Weights of a small sound classifier.
Model: log mel input, norm rmsnorm, activation swiglu, moe top_k, num experts 8, layers 8, width 256.
Training: muon at rate 0.0041, 12200 steps, batches of 64, held-out accuracy 99%.
Data: trained on read English sentences (LibriTTS-R), 15625 training examples, 50.0 epochs.
Rows from expert 3 of block 3, named by matrix and row number. Rows with one number belong to one neuron. Each number is 128 + 24 x the weight over its row's rms, rounded and kept within 0 to 255. All counts start at 0. After the name is the row's rms in percent of the matrix's.
# gate: expert gate (model.blocks.3.mlp.gate, 8x128x256), inputs 0-85
# up: expert up (model.blocks.3.mlp.up, 8x128x256), inputs 0-85
# down: expert down (model.blocks.3.mlp.down, 8x256x128, transposed), outputs 0-85
gate.59 082 [128 116 169 130 170 115 164 148 106 116 103 151 137 127 130 115 123 156 111 153 120  88  53 156 142 106 138 138 120 141 127  81 121 156 116 124 115 102  98 110 114 148 101 135  94 141 124 101 112 120 118 136 103 154 146 136 136 141 167 183 124 114 149 144 127 172 101 121 129 142  94 111 163 126 162 133 129 140 148 169  97  93 140 128 170 131]
gate.60 024 [ 74 119  94 153 121 120  98 138 160  82 115 128 141 135 160  82 113 172 124 118 108  95 191 123 106 157 123 144 167 163 119 119 126 133 146 166  80 151 122 158 124 106 113 108 166 138 123  99 117 127 148 104 124 111 116  92 143  76 152 140 123 136 152 127 145  95 144 148 104 157 134 123  93 128 141 154 108  89 132 126 142 134  90 115 152 165]
gate.61 023 [ 90 121  99 167 115 122 122  90 123 105 114 122 143 120 128 130 169 159 132 155 124 140 121 100 128  62 127 145  99 109 145 143 156 139 120 130 149 117 160 109 140 106 157 112 122 105 126 105  86 149 140 128 123 133 123 161 111 126 140 138 148  95 101 120 131 141  86 161 184 123 173 109 101 146 156 176 121 125 138  87 127  29 131 145 102 108]
gate.62 048 [131 159 164 131 137 154  99 136 112 124 102  98 121 133 119 168 116 139 123 131 118  98 128 159 100 148 117 121  97  75   6 168 140 129 120 139 118 118 109 144 116 137 157 119 132 136 136 114  76 149 107 128  93 152 142 114 171 126 147 158 115 169 125 131 147 127 121 167 114  99 111 153  85 144 153 135 108 168  99 124 143 125 178 118 131 129]
gate.63 185 [152  49 135 126  98 126 106 145 174 146 129 126 124 124 143 175 130 141 146 149 137 121 125 135 141 157 136 140 126 139 150 139 134 129 135 139  62 136 113 125 163 135  73 118 142 116 137 113 111 102 127 124 142 150 132 137 118 114 124 161 127 149 200 107 125 120 150 110 131 141 105 120 121  51 177 130  88  95 119 157 104  45 177 140 119 117]
gate.64 026 [ 95  78 117 149 146  77 164 121 105 160 123 160 134 136 175 114 132 129 128 105 145 159 152 155 124 128 149 143 134 137 156  90 129 162 135 129 151 169 178  88 124 117  86 132 122 112 118  99 123 139 117 161 103 168  96 147 143 133 153 105 164 133 148  82 133 123  98 125  94 177  99  94 146 152  77 135 133  91 150 159 122 104 150 100 139 105]
gate.65 024 [118 135 150 118 126 121 164 130 152 146 162 164  88 165  87 123 120 112 162 110  80  90 140 117 145  78 132 127  86  48 119 163 136 139  79 133  82 135 140 141 103 123 112 151 134 116 159  91 117 182 143 146 143  91 107 123 124 120 146 170  81 139 103  95  90 144 155 111 140 133  87 170 121 160 110 128 167 124 107 134 157  79  77 114 133 128]
gate.66 027 [143 122 129 111 116 119 115 127 170 133 140 111 143  99 129 155 141 121  78 135 158 119 130 175 145 147 114 108 139 102 146 134 131  94 154 113 179 118 109 133 117 104 127 135 159 116 148 157  69 144 103  90 136 152 161 176 119 187 135 140 167 113 131 140 140 123  96 144 129 129 108 145 115 163 177 120 101 112 145 171 133 189  98 167 163 130]
gate.67 030 [144 157 135 137 169 173 115 112 153 112 144 104 125 156 120 167 127 101 131 120 135 135 151 125 150 137 115 139 122  72 142 135 146 110 174 123 146 123 153 123 144 133 121 116 111 109 117 116 119 150 131 131 110 125 144 104 133 123 121 193 103 116 112 175 101 151 138 137 120  82 159  86 133 176 104 122 156 176 123 149  95 135 136 155 174 141]
gate.68 024 [134 187 121 178 124 127 105 126 102  65 140 106 148 119 107 155 146 167  99  79 125 144 189 156 155  84 155 131 157 136 157  96 144 123 151 164 113 189 140 103 114 129 139 137 100  95 140 132 153 139  87 136 158  93 128 110 108  95 135 104  83 108 160 147 118  96 131 142  81 157 146 180 156  95 123 126 134 146 141 149 132 158 163 133  80 132]
gate.69 036 [152  92 118 136 134 122  99 151 117 136 122 157 100 166 112 154  99 116 141 127 116 134 139 128 133 166 142 160 106 144 104 132 121 142 107 110 129 168 136 136  90 105 129 106  93 121  82 162 175 112 153 148 128 122 103 122 109 170  91 169 123 133  88 161 100 129  93 118 161 134 114 156 126 160  98 121 156 127 149  93 132 145 154 150 111  89]
gate.70 040 [160  91 151 134 134 121  90 148 145 112 130 137 127 149  95 162  86 136 115 129 122 106 140 148 143 166 136 121 144 153 165 125 138 118 151 145 119 134 120 142 121 102 134  76 129 113 112 116 127  86 113 145  96  96 134 126 111 161 151 153 138 150 139 106 160 185  97 132 108 139 169 116 136 151 165 140  67 126 144  32 123 102 122 137  97 133]
gate.71 034 [ 74 169  98 133 146 117 117 127 161 118 147  86 132 114 101  76 104 141 130 117 142  91 118 178 148 145 138 113 145 179 147  80 152 123 140 140 134 137 139 125 168 131 119 132 128 114 128 128 127 127 135  99 119 119 139 122 182 112 207 161  92 123 115 139 124 151 121 147 105 152  99 123 124 123 122 122 145 155 101  60 120  78 113  95 143 124]
gate.72 059 [135 110  95 144 172 118  95 115 125 118 153 110 138 141 126 165  95 111 140 132 134 126  91 112 146 112  99 145 141 137 102 129 129 153 114 151  71 125 143 116 134 138 123 174 116 161 103 140 116 121 122 141 135 130 138 156  94 146 115 147 139 115 107 132 133 134 110 105 111 112  76 149 117 153 158 132  88 149 131 207 150 121  87 133 151 141]
gate.73 021 [130 122 166 115 133 137 162 131  89 143 173 155 125 108 113 133 149 111  93 178 118 118 113 156 118 103 155 187 109 130  78 124 115 138 115  98  95 152 105 108 176 131 111 107 125  93 136 127  88 162 139 122 127  84 172 112 187 160 103 156 163 141 172 149  84  94 121 128 119  88 115 121 131 113 134 145 142  91 138 157 117 125 124 108 105 150]
gate.74 032 [ 98 200 166 148 119 183  87 104 122 113 136  90 107 158 121 174 121 111 107 135 132 111 131 116 128  85 128 114  75 105  48 151 139 134 111 159 163 166 160 136 125 141  79 112 100 135 128 133 138 150 146 154 148 160 121 134 166 127  89 157 107 142 162 112 131 104 130 156 102 137 103 148  87  92 129 135 144  82 119 146 122  77 177 148  99 170]
gate.75 142 [ 88  68  65 120 156  94 152  91 146 141  95 121 148 141 114 140 174 109 129 150 132 130 112 140  84  93 133 123 104 110 152 124 116 136 146 160 112 123 124 115 115 123 118 156 123 159 107 151 125 135 145 134 141 125 148 158  94 108 147 124 138  96 143 179 134 127 152 130 125 135 129 130 121 147 100 151  94 122 150 145 119  47 114 132 131 142]
gate.76 026 [103 120 100 115 123 123 107 124 122 123 138  94 148 122 130  91  85 118 129 105 109 134 129 131 121 114  99 127  95 147 124 163 138  49 101 104 115 106 163 125 118 144  71 142 157 113 132 123 163 163 176 141 122 132 105 150 193  85 107 107 128 157  92 153  96 150 142 149 134 107 192 123  94 112 141 148 104 144 133 128 116 158  99 140 126  77]
gate.77 111 [134 215 161 141 151 132 138 119 119 165 132 112 132 104 109 111 140 134 103  89 116 122 141 133 143 111 148 103 111 107 115 132 134 120 127 125 136 133 127 140 129  98 105 102 118 128 118 117 117 134 133 124 121 139 169 141  89 111 101 165 142 126 151 134 133 120 114 152 129 139 128 138 190 135 103 131 140  56 111 192 126 172  95 139 148 128]
gate.78 123 [111 152 157 154  76 115 124  96 106 116 143 143 147 144 119 125 148 116 128  97 113 145 126 134  89 129 124 131 119 122 150 139 136 128 147 141  76 118 128 134 173 122 183 145 144 137 137 185 155 124 135 147 137 132 128 135 106 105  53  91 125 125 114  83 131 105 139 126 125 115 155 137 113 151 104 100 147 126 129 127 133 171 147 152 122 147]
gate.79 030 [143 128 134 109 122 119 132 147 125 143 158  80 135 130 126  69 131 142 146 129 127  87  90 139 128 104 146 118 128 148 141 126 155 151 106  97 120 108 108 168  97  88 135 117 107 137 152 117 107 113 140 142 148 120 161 123 126 132 151 139  99 114  78 134 105  99 118 150 112 129  95 165 158 107 124 108 182 130 138 109 134  93 120 189  85 132]
gate.80 249 [132 100 132 129 198 129 123 143 166 126 100  63 132 115 119 109 103 122 167 139 151 154  64 157 128 179 126 125 177 132 100 117 146  77 150 124 111 108 111 150 102 134 199 145 140 112 136 149 105 108 125 134 131 126 125 129 133 148  56 255 110 155  89 119 127 128 150 121 120 121 115 111 185 141 134 124 131 170 129 149 141  79  97 148 106 148]
gate.81 019 [128  50 104 155 140 119  82 125 120 156 178 167 121 153 129 151 112 120 108 163 166  89 116 115 123 145 101 146 104 114 166 139 131 150 130 130 154  88 144 159 147 138 188 129 120  98 119 111 120 155 117 175 104 136  99 150 137 113 149 138 179 143 112 141 118 139 120 170 149 161 126 125  76 136 145 126 126  96 143 115 127 110 111 119 165 139]
gate.82 027 [140 116 155 137  94 164 132 146 158 138 122  65 169 100 154 124 126  99 125 121 171 111 144 118 140 102 128 134 104 188 145 108 152 165 116 135 151 103  64 109 143 111 131 129 114 109  98  56 129 111 100 158 137 162 138 140 118 142 113 121 142 149 108 162 144 112 180 105 147 133 148 143 119 136 106 122 164 136 115 127 130 158 136 117 115 122]
gate.83 194 [116   0 128 130 127 117 108 124  31 122 143 122 133 155 122 124 133 130 111 142 138 135 108 133 124  89 121 119 146 138 165 132 119 144 125 137 194 131 121 133 119 123  54 134 133 140 104 155 120 139 132 153 141 120 118 137 120 100  90 104 109 129 104 134 129 157 108 125 118 117 147 129  92 115 148 137 156  98 126  75 146 176 104 125 124 160]
gate.84 023 [ 87 151 156 134 109 133 113 122 107 128 170 146 102 142 130 135 142 135  97 134 145 145 168 180 130 151 164  90 144 118  95 137 122 202 143 116 117  67 105  95 159 126 137 154 129 132 114 110 123 131 113 156  80 132 101  88 151 163 116 125 127 135 123 130 150 107 115 126 152 123 113 118 109 108 136 113 162 168 153 135  94 108 118 128 118 172]
up.59 080 [119  94 144 138 148 113 158 146 110 203 102 119 136 119 157 120 114 128 179 142 121 104  85 141 170  83 154 136 127 126  78  84 125 124  99 102  70 106 109 123 127 153 120 117  99 124 138 111 101 107 121 153 138 130 113 154 153 137 158 164 138 139 147 106 105 114 145 117 105 130  95 115 133  86 175 137 130 148 121 184  88 127 156 101 148 110]
up.60 025 [134  79 160 132 169 145 129 115 108 155 154 132 123 127 114 172 116  94 117 152 135 130 103 136 122 107 154 143 109 120 123 126 119 148 158 132 139 112 107 130 142  95 148 115 158 157 133 158 142 110 142 140 164 131 125 118 124 161 100 137 158 142  99 109 121 106 151 152  77 100 119  67 131 132 127 122 136 103 142 128 131 129 153 128 104 110]
up.61 023 [139 145 138 147 159 154 148 106 148 126 119 104 132 143 133 126  86 114 170 179 139 154  95 169 101 142 134 155 126 158 124 118 105 164 171 118 118 139 126 124 128 134 112 137 122 122 143 135 107 137 158 129 157 127 151  90 129 109 140 116 127 128 126 174  96 117 147 134 155  84 124 115 138 101 141  69 155 138 104 146 119 132 151 138  95 140]
up.62 051 [157 144 170 131 141 141 133 132 111 167 118 118 131 132 109 136 120 126 134 142 114 151 155 104 138 111 132 136  60 127  37 159  93 147 133 105 145 104  99 122 148 124 120 130 115 150 130 134 130 144 104 124 119 144 124 119 156 152 143 242 134 167  97 130  92 124 131 183 134  75 107 143  78  71 145 148 143 166 147 148 133 122 177 107 155 143]
up.63 186 [167  81 130 118 123 107 117 125 140 125 129 149 111 141 160 194 126 116 134 124 145 115 127 122 131 142 142 128 125 132 148 119 134 104 122 133  15 144 121 139 164 127  70 125 122 118 111 137 134 121 146 136 135 172 151 128  91 113 123 164 124 132 171 101 125 115 142 129 110 125 106 118 122  62 162 122  68 137 115 192 131  55 152 142 135 138]
up.64 025 [110 133 145 104 158  95 158 115 123 130 148 136 132 130  84 120  98 117 100 115 121 108 129 131  78 143 130 121 146 120 154 128  94 132 123 148 183 102 136 128 118 141  40 150 134 124 117 103 139 123 139 117 149 114  92 111  72 124 145 138 173 132 130 129 108 124 122  79 133 137  62 142 139 143  89 122  77 100 114 137 149 133 150  83 124 121]
up.65 026 [130 116 120 130 164  52 146 131 138 133 122 152 113 108  72  65 114 131 161 135 105 132 158 137 117 151 135 147 122 163 112 112 159  95 115  96  76 108 112 147 134 131 130 108 124 106 142 128 147 137 120 146 151 121 104 142  99  81 169 116 129 110  99 106 146 119 108 133 111 141  93 117  89 134 137 106 156 135 144  94 171 148 161  84 136 105]
up.66 029 [104 162 113 110 136 146  99 148  78 154 153  96 112 160 126  96  98  90 155 153  98 108 120 100 148 109  91 137  89 172  99 131 127 151 120 116 155 113 125 109 101 147 167 119 116 122 152 148 120 124 127 171 133 134 146 150 141 116  99 137 132 102 103 126  70 153 114 120 143  78 133 134 138 137 103 121 163 131 144 110 122 110 110 130 163 142]
up.67 029 [115 153 127 129 120 132 110 143 162 139 125 136 121 163 123 131 115 138 180 129 138 101 110 176 173 110 117 155 107 134 118 120 136 151 109 149 115 129 128 107 114 103 136 117 158 111 131 121  60 128 113 197 144 132 124 125 157  85 188 126 110 121 149 137 124 126 138 112  89 166 126  94 164 134 118 118 153 117 164 147  99 111 119 159 140 132]
up.68 024 [136  18 131 165 160 132 139  85 124 158  96 135 113 117 142  97 128 143 144 137 146 123  88 148 128 148 156 154 153 124  92 139 126 158 141 104 125  99 148 130 110  82 153 133 137 136 146 116 117 116 149 121 154 122 115  90 160 157 112 149  85 123 118 152  98 116 134 139 149  93 126 116 133 125 115 147 123 130  89 138  72 111  89 146 129 104]
up.69 038 [132  78 127 136 114 105 101 118 132 135  92 149 149 107 118 125 124 117  94 129 173 145 152 136 100  93 121 148 113 131 129 115 140 134 110 127 154 118 126 162 149  98 147 121 144 132 122 141 102 120 100 121 100 139 133 147 142  99 104 144 144 176 187 105 176 135 134 140 155 127 137 113 112 153 130 137 107  90 119 127 127 135  97 107 129 145]
up.70 043 [113 108 151 169 141 118 159 103 177  98 119 114 152 118 103 140 117 141 126 155 144 125  93 118 109 127 142 125 117  71 110 137 135 108 100 173 125 112 150 132 124 134 144 161 162 101 129 108 112 123  90 169 163 168 146 149 150 122 100 130 147 102 183 128 148  82 144 126 145 102 165 137 101  68 107 134 160 101 145 108 133 176 151 133 181 103]
up.71 034 [100 129 121 149 156 115 125 133 159 117 150  96 128 157 157  75 120 126 115 119 111  88 104 184 105 124 153 141 187 129 159 118 112 139 159 103 103 144 134  97 133 156  98 142 110 107  97 124 104 147 129 138 106 100 124 111 161 138 172 149 136 155 102 152 109 167 118 131 124 122 110 101 191 153 125 140 138 172 125 102  90  65 134 131 106 114]
up.72 062 [ 87  82  53 142 120 178 170 165 141 129 121 155 125 122 177 151 124 164 158 120 153 140 107 197 140 100 153 150 129  97 133 125 105 121 149 121 107 128 128 135 123 147 110 143 123  89 137 112 126 155 163 127 150 160 119 135 129 143 139 140 123 147 115 172 117  99 124 115 111 135  78 111 133 110 154 158 121 148 100 171  95 126  70 144 131 124]
up.73 023 [109 144  92 109 113 109 164 121 148 136 111  79 106  93 123 116  94 155 179 141  83 154 126 125 104 120 133 130 145 107 119 130 111 159 124 129 120 107 152 120  83 134 100 105 131 109  88 148 129 137 151 144 153 156 118 141 123  96 161 111 172 124 147 104 106 157 147 110  94 100 154 142 107  75 137 115 187 152 121 171  98 109 128 123  94 128]
up.74 033 [153 110  96 116  84  76 123 150 124 116 129 180 115 132 133  94 150 135 140 100 131 140 139 120  97 141 112 137 187 102 167 147 146  99 100 144  80 120 133 147 116 121 172 151 138 112 131 134 122 108 138 150  88 102 136 106 133 132 181 112 153 103 107 159 120 137 103 138 132 129 127 101 169 128 156 111  93 105 145 161 113 180 101 115 133 124]
up.75 152 [184  50 181 156 124 134 118 108 152  87 121 106 116 122 149 141 121 116 133 138 126 127 138 131  46 153 126 116 122 146 125 135 147 122  97 105 140 133 122 104 139 149 166 149  97  98 111 130 146 128 123 141 131 138 129 151 129  91 103 123 138 161 116  75 135 142 140 126 148 128 156  95 159 168 147 121  96 110 122  98 135  66  90 115 134 146]
up.76 030 [114 135 100 125 108 124 115 139 126 134 103 136 138 122 119 128 128 138 104 159 155 170 121 119 120 126 154  69  71 122 107 125 143 126 131 154 155 138 166  95 155  65 131 131 107 125 108 131 108 154 106 107 107  86 135 113 140 123 168 119 105 116 144  95 129 133 160  97 103  56 121 164 104  99 137 102 116 119 137 185 113  97 155 150 118 161]
up.77 107 [ 98  45 124 114 108 113 111 125 115  91 123 132 123 163 135 148 105 121 152 153 108 128 113 104 108 173  97 146 146 162 144 134 118 129 119 130 105 138 126 118 148 158 199 154 131 126 163 127 174 113 119 133 134 125 102 120 169 146 163 120 121 107  93 122 135 133 116 111 131 136 136 133 116 133 126 123 101 168 133 106 132 112 161 117 111 130]
up.78 112 [121 160 161 137 152 128 119 113 167 128 124 117 141 146 133 209 139 124 112 134 125 100  89 136 156 133 110 139 113 115 136 130 126 104  97 126  31 141 104 120 185 129 174 131 134 133 106  93 126 130 106 144 126 123 131 150 136 109 163 138 126 118 126  98 136 134 158 120 124 139 142 113 117 155 160 143  65  89 121 204 139 143  98 123 149 112]
up.79 031 [114 125 109  99 151 147 121  93 145 102 137 126 155 114 104 142 159 124 113 126 137 134 171 131 104 117 147 160 159 117 103 150  98 136 136 143 151 115 136 119 116 110 119 132 163 165 142 131 130 120 136 152 140 130 115 152 146  82 132 103 144 102 174  97 119 138 111 168  78 129 143 160  99 123 114 123 121 145 103 195 102 193 141 160 118 109]
up.80 231 [114 175 131 137  63 122 123 113  80 133 163 182 128 137 127 120 154 129  84 118 107 111 203  96 119  64 148 130  88 123 164 134 117 146 115 117 144 150 136 108 149 124  65 109 115 146 121 105 154 140 130 112 124 124 129 124 144  94 174  10 137 122 181 134 122 122 110 127 143 121 139 142  83 118 120 131 146 102 130 127 124 179 153 110 155  93]
up.81 019 [145 131 133 128 117 124 102 156 122 131 112 120 117 148 108 125  90 172 142 132 116 121  98 107 105 140 129 122 109 150 191 110 136 172 119 140 130 155 133  79  96 142 117 114 136  77  97 154 128 131 131 127 111 148 130 111  91 121 112 128  73 137 102 111 144 152 155 128 114 151 165 150 149  97 156  85 125 125 103 105 140 203 124 141 145 126]
up.82 029 [117 141  81 151 142 101  91 147 145 125  87 159 123  91 100 127 111 147 100 189 133 140 166 139 125  98 156 119 107 105 105 115 148 136 149 150 147 145 142 172 123 134 166 125  89 152 154 132 100 141 119  89 138 146 142 111 108 182 153  85 126 115 117 117 129 131 136 110  83 136 185 139 133 121 128 108 124 172 108 132 110 147 130 124 170 141]
up.83 194 [128  10 142 121 124 124 114 131  41 150 136 145 124 151 115 122 142 130 125 144 131 121 117 154 125  94 117 133 156 130 136 136 123 122 140 139 182 124 146 133 110 118  70 115 117 125 118 148 111 140 132 119 124 116 130 121 132 109  97 121 129 130 130 150 125 136 109 135 114 110 138 138  87 116 144 148 177  85 131  65 135 176 118 130 131 134]
up.84 022 [172 136 161 134 128 163  96 106 158 157 103 123 122 141 171  78 124  70 129  86 132 120 122 109 181 115 146 123 152 113 127 135 119 157 113 127 122  90 164 113 130 125 144 118 109 134  90 112 115 143 163 119 124 121 160 127 112 167 189 133 175 159 108 105 136  99 125  91 101  79 131 108 142 133 113 147 169 131 116 125 140 121 146 138 126 102]
down.59 075 [159 124 111 126 178 159 136 124 132 122 147 111 132 124 122 102 158 125 170 110 132 115 132 142  81 116 130  93 105  97  95 101 124  94 104 143 137 119 136 193 118 132 139 132 140 126 169 118 103 148 172 137 126 129 152 127 149 143 141 146 118 103 146 118 172 116 125 118 109 143 125 132 179 185 176 106 102 129 129 147 112 165 109 118 122 136]
down.60 031 [108 112 168 132 170 115  74 123 144 145  96 129 156 108 176 135 133 110 124 149 162 152 109 144 142  94 123 175  97 131 167 177 100 125 129 137 154 144 153 129 169 114 110 111 127 140 115 138  99 127 160 119 131 135  91  95 131 145 122 153  86 153 136  95 100 113 172 167 141 102 186 158  84 129 109 134 127 139 130 136 139 123 134  78 160  84]
down.61 026 [ 99 162 129 134 141  94 107 149 151 132 112 157 135 118 113 117 148 176 138 107 144 108  89 104 107 145  88 126 118 137 161 160 129 172 110 145 144 132  84  63  96 177  91 127 134 139 128 150 116 128 147 111 151 101 109 133 140 148 129 101 108 119 122 114 131 154 156 152 125 138 153 118 128 130 161  75 152  90 154 119 114 125 128 125 157 118]
down.62 059 [114 116 136 134 128 102 125 176 121 187 132 158 113  98 147 147  87  96  96 112  89 124 101 112 111 128 114 100 123 110 136 120 121 136 150 115 114 133 113 124 125 129 100 143  98 101 126 134 133 134 151 136 144 142 107 124 100 132  76 123  92 132  61 127  94 137 161 156 138 142 146 101 133 136 130 118 137 135 142  74 128 188 115 111 144 115]
down.63 154 [ 90  95 125 122 132 104 138 115 108 117 122 103 117 134 112 128 103 140 130 107  90 166 114 129 114 128  89 133 172 180 182 126 136 112 173 120  88  99 138 110 121 138 105 129 130 156 111 128 173 127 112 139 136 110  57 158 169  93 142 143 104 131 174 101 115  94 120  98 139 136  88 111 144 129  99 151 129 136 119 128 134 125 108 161 138 102]
down.64 032 [118 167 139 129 132 143 132 108 167 126 140 154 147 119 125 130 153 125 154 147 157 121 150 123 122 155 143 123 128 140 136 109  93 158 100 160 167 176 122 124 102 154  70 140 111 157 112 179 149 127 106 102 120 157 160 128 121 142 102 174 122 178 158 118 111 147 118 115 136 200 133 127 154 158 130  71 122 125 161  95 137 178 126 117 108 154]
down.65 030 [106 117 120 116 128 146 118 114 152 154 121  96  93 153 124 119 131 143 155 136 121 122  88  96 130  91  84 138 185 134 160 168 124 135 142 116 102 150 113 102 126 142 107 111 178  84 151  92 159 142 165 114 122 115 100 152 139 131  92 149 187 128 128 117 126 155 140 147 157 135 166 140 162 136 140 135 125 134 104 124 118 159  71 100 145 106]
down.66 031 [132 123  82 145 195 100 145 134 144 114 160 119 106  95 120  87 104 167 120 103 125 128 116  90 145  98 131 105 142 181 163 153 135 130 134 139 155 161 132 117 125 124 180 145 110 122 134 171 142 143 118 116 106 123 129 134 113  95  66 128 121 152 130  81 114 190 127 134 141 123 159  95 121 164 111  82  99 138 130 116 146 133 156 115 134 140]
down.67 034 [109 135 131 128 111 152  94 122 167 103 105 139 141 131 144 154 111 136 185 170 160 141  77 113  79  85 105 149 103 165 122 175 133  99 138 148 100 141  95 113 136  97  78 163 142 148 123 178 115 114 171 126 115 107 137 119 131 101 118 146 109 148 174  75 151 130 161 187  93 164 181 165 152 114 145 125 141 129 138 136 157 133 120  87 122 132]
down.68 029 [152  85 103 164 153  82 166 156 112 112 100 117 122 105 129 152 109 103 151 133 135 176 105 115 147 109 156 156 154 197  99 121  96 146 193 166 158 155 112  93  99 145 134 138 147 118 138 131 110 120 181 105 175 136 114 142 112  94 196 121 150 143 157 133 107 145 157 143 147 119 157 110 149 170 156 123 148 139 135 143 112 100 159 122 108 149]
down.69 042 [140 118 140 125 119 113 173 137 157 135 131 150 180 141 106  68 151 126 102 115 145 148 165  93 100 138 154 142 126 157 129 133  97 127 119 104 168 156 119 144 142 126 127 135  74 122 129 175 104 138 174 123 128 113 143 127 207 128 174 151  93 149 111 129 154 153  82  83 143 154 165 169 122 162 108 111 111 109 119 106 126 138 146 146 157 148]
down.70 044 [123 140 141  97 106 155 185 136 123 145 138 130 146 140 183 114 163 129 149 151 136 104 134 138  93 131 150 172 149 114 133 111 153 125 132 120 144 165 135 155 148 138 119 117 116 109 150 149 102 146 153 110 152 141  92  98 165 139 153 135 129 151 127 140 130 129 139 107 108 172 124 153 157 107 121 191 101 126 119  98 106 126 147 105 127 111]
down.71 036 [175 129 129 111 124 133 109 150 118 131 139  97 113 139 148 124  76 135 119 158 137  94 101 182 122 157 140 130 135 143 196 158 118 164 158 118  94 114 151  85  85 123 101 105 110 116 151 159 125 129 197 182 110 153 159 156 155 152 153 173 137 184 143 115 129 133 163 104 108 146 111 122 128 144 112 133 128 177 134 117 101 131 139 117 116 142]
down.72 072 [106  94 131 190 148 114 119 111 134 139  87 149 140 172 143 116 170 116  99 150 129 144 121 125 150 128 131 130 147 202 141 127 123 180 120 146 124 137  97 123 139 136 126 125 136 125 120 155 118 112 143 134 152 120 125 126 216 131 120 149 142 140 157 115 156 147 135 113 146  84 178 135  92 159 137  87 134 144 149 153 163 148 101 142 131 120]
down.73 027 [101 162 124 176 120  97 173 151 131 106 141 106 158 134  92  83 129 128 150 187 141 154 140 155  93 150  94 134 169 112 124 125  86 125 123 133 133 135 136 109 112 140 116  89 130  94 150 186 132 177 145 125 122 109 125 121 168 119 147 149 139 115 125 130 159 128 118 159 133  98 180 135  75  89 123 107 104 139 133 102  88 130 102 150 152 103]
down.74 034 [116 189 117 111 125 127 174  80 133 170 140 106 126 131  97 153  75  88 181 132 132 134 118 111  86 147 127 154 124 150 116 164 125 161 144 117 150 179 138  90  94 111 147 121 145 128 134 142 124  95 118 132 114 164 149 133 150 104 131 132 133 113  92  93 173 131 132 178 102 154 164 136 130 115 138 139 110 119 151 159  95 103 112  77  89 108]
down.75 142 [127 100 154 123 111 138 107 149  95 164 167 148 139 108  97 139 127 142 147  92 156  98 107 137  97 126 115 151 145  89 124  97 113 111 129 153 151 147 116 111 120 188  98 159 122 121 150 103 136 110 163 134 119 117 102 138 119 118 153  92 132  95 134 163 149 122 118 127  46 121 131 140 119 121 124 119 138 117 143  76 157 145 123 150 111 113]
down.76 034 [118  97 137 159 150 155 148 121 139 125  91 110 126 133 160 105 135 132 134 123 114  91 130 109 128 114 118 151 128 154 149 105 114 105 134 124 158 114 135 130 106 129 137 162 133 141 157 115 127  81 146 116 140 120 129  91 157 101 126 140 160 134 116 127 115 164 137 161 101 173 158 110 135 129 118 110 122 147 131  95  61 132 130  96 110 160]
down.77 119 [144 117 142 155  99 104 121 162 143 100 149  93 131 127 152 132 155 126 126 115 138 153 153  88  91 110 159 133 147 133 127  85 142  87 118 128 105  68 106 127 112 168 135 158 113 134 134  91 148 170 147 101 100 107 126 172 100 161 145 141 109 124 145  45 117 136  76 123 133 167 130 135 135 128 110 105  70 178 110 121 131 101 139 117 102 108]
down.78 097 [104  92 149 156 101 142 115 116 128 117 108 123 125  94 135 126  95 118 119 120 117 126 100  98 114 111 134 166 143 135 163 151 134 142 142 103 150 132 121  65 123 109 134  99 133 142 136 123 119 121 127 117 133 121 157 155 122 107 118  97 131 119  81 148  94 120 128 177 138 117 117 135 134  59 105 119  97 104 162 113 153  89 154 122 127 157]
down.79 033 [116 152 163  88 161 130 113 135 169 117 115 134  99 103 169 150 158 147 125 163 134 117 124 166  81 144 143 153 123 160 125 119 120 144 129 147 100 162 145 130 150 168 109 199 131 100  93 133  90 134 161 122 110 105 164 141 111 157 143 104 150 149 121 110 106 135  98 124 162 129 115 146 117 161 101 150 125 153 147 118 133  95 110  93 117 151]
down.80 226 [128 114 105 168 111  81 146 119 155  57 132 114 112 126 108 142 116 128  52 105 142 113 141 131 138 137 134 143 108 113  95 118 142  92 140 134 131 115 122 132  92 115 126 160 147 118 112 119 132  95 106 135 131 139 129 123  86 130 128  56 181 139 108  98 134 109 122 115  97 100 106 132 145 129 138 162 137 147 128 113 114  69 115 108 125 146]
down.81 024 [132 117  73 126 134 119 135 108 131 170 151 142 132 135 114 110 140 125 160 129 172 144 123 133  90 142 122  94 147 178 130  65 126 134 166 140 115 131  79  87 134 150 168 143 149 114 141 107 109 126 173 139 113 124 126 108 153  93 159 110 194 116 134 104  98 157 145 184 132 149 111 148 114 160 166 129 174 112 115 147  86 121 127 100 129 121]
down.82 031 [129 122 126 117 133 142 141 120 163 129  98  70 110 123 146 154 140 130 136 184 133 143 117 140 110 130  88  77 134 159 119 154  98 150 152 164 152 127 122 117 149 120 122 108 113 186 102 112 117 133 142 106 134 126 136  93 142 108 148 153 106 137 117 149 145  97 126 163 101 133 126 116 111 146 125 149 140 109 147 111 105  91 133 127 140 129]
down.83 204 [ 94 149 131 164 165 133 169  92 147  69 137 119 121 149 123 111 176 112 175 146 135 140 138 111 131 144 118 134 133 123 106 104 122 133 114 126 134  90 116 146 116 128  92 138 166 139 137 148 119 158 129 134 125 122 156 147 216 133 152 188  89 139 128 137 128 155 128 163  57 122 113 129 139 140 114 148 214 154 141 199 144 113 119 120 128 113]
down.84 027 [140 126 147 122 122 144 113 126 172 145 124 129 154  90 122 128  86 108 163 145 122 105  91 153 130 166 145 127 123 154  84 122 126 123 117 112 156 158 136 128  78 161 100 151 151 130 117 146 146 160 172 145 100 141 114 121 110 135 181 124 136 105 172 123 131 162 119 134 125 101 136 167 113 135 123 141 131 131  98 129  89  62 158 168 138 147]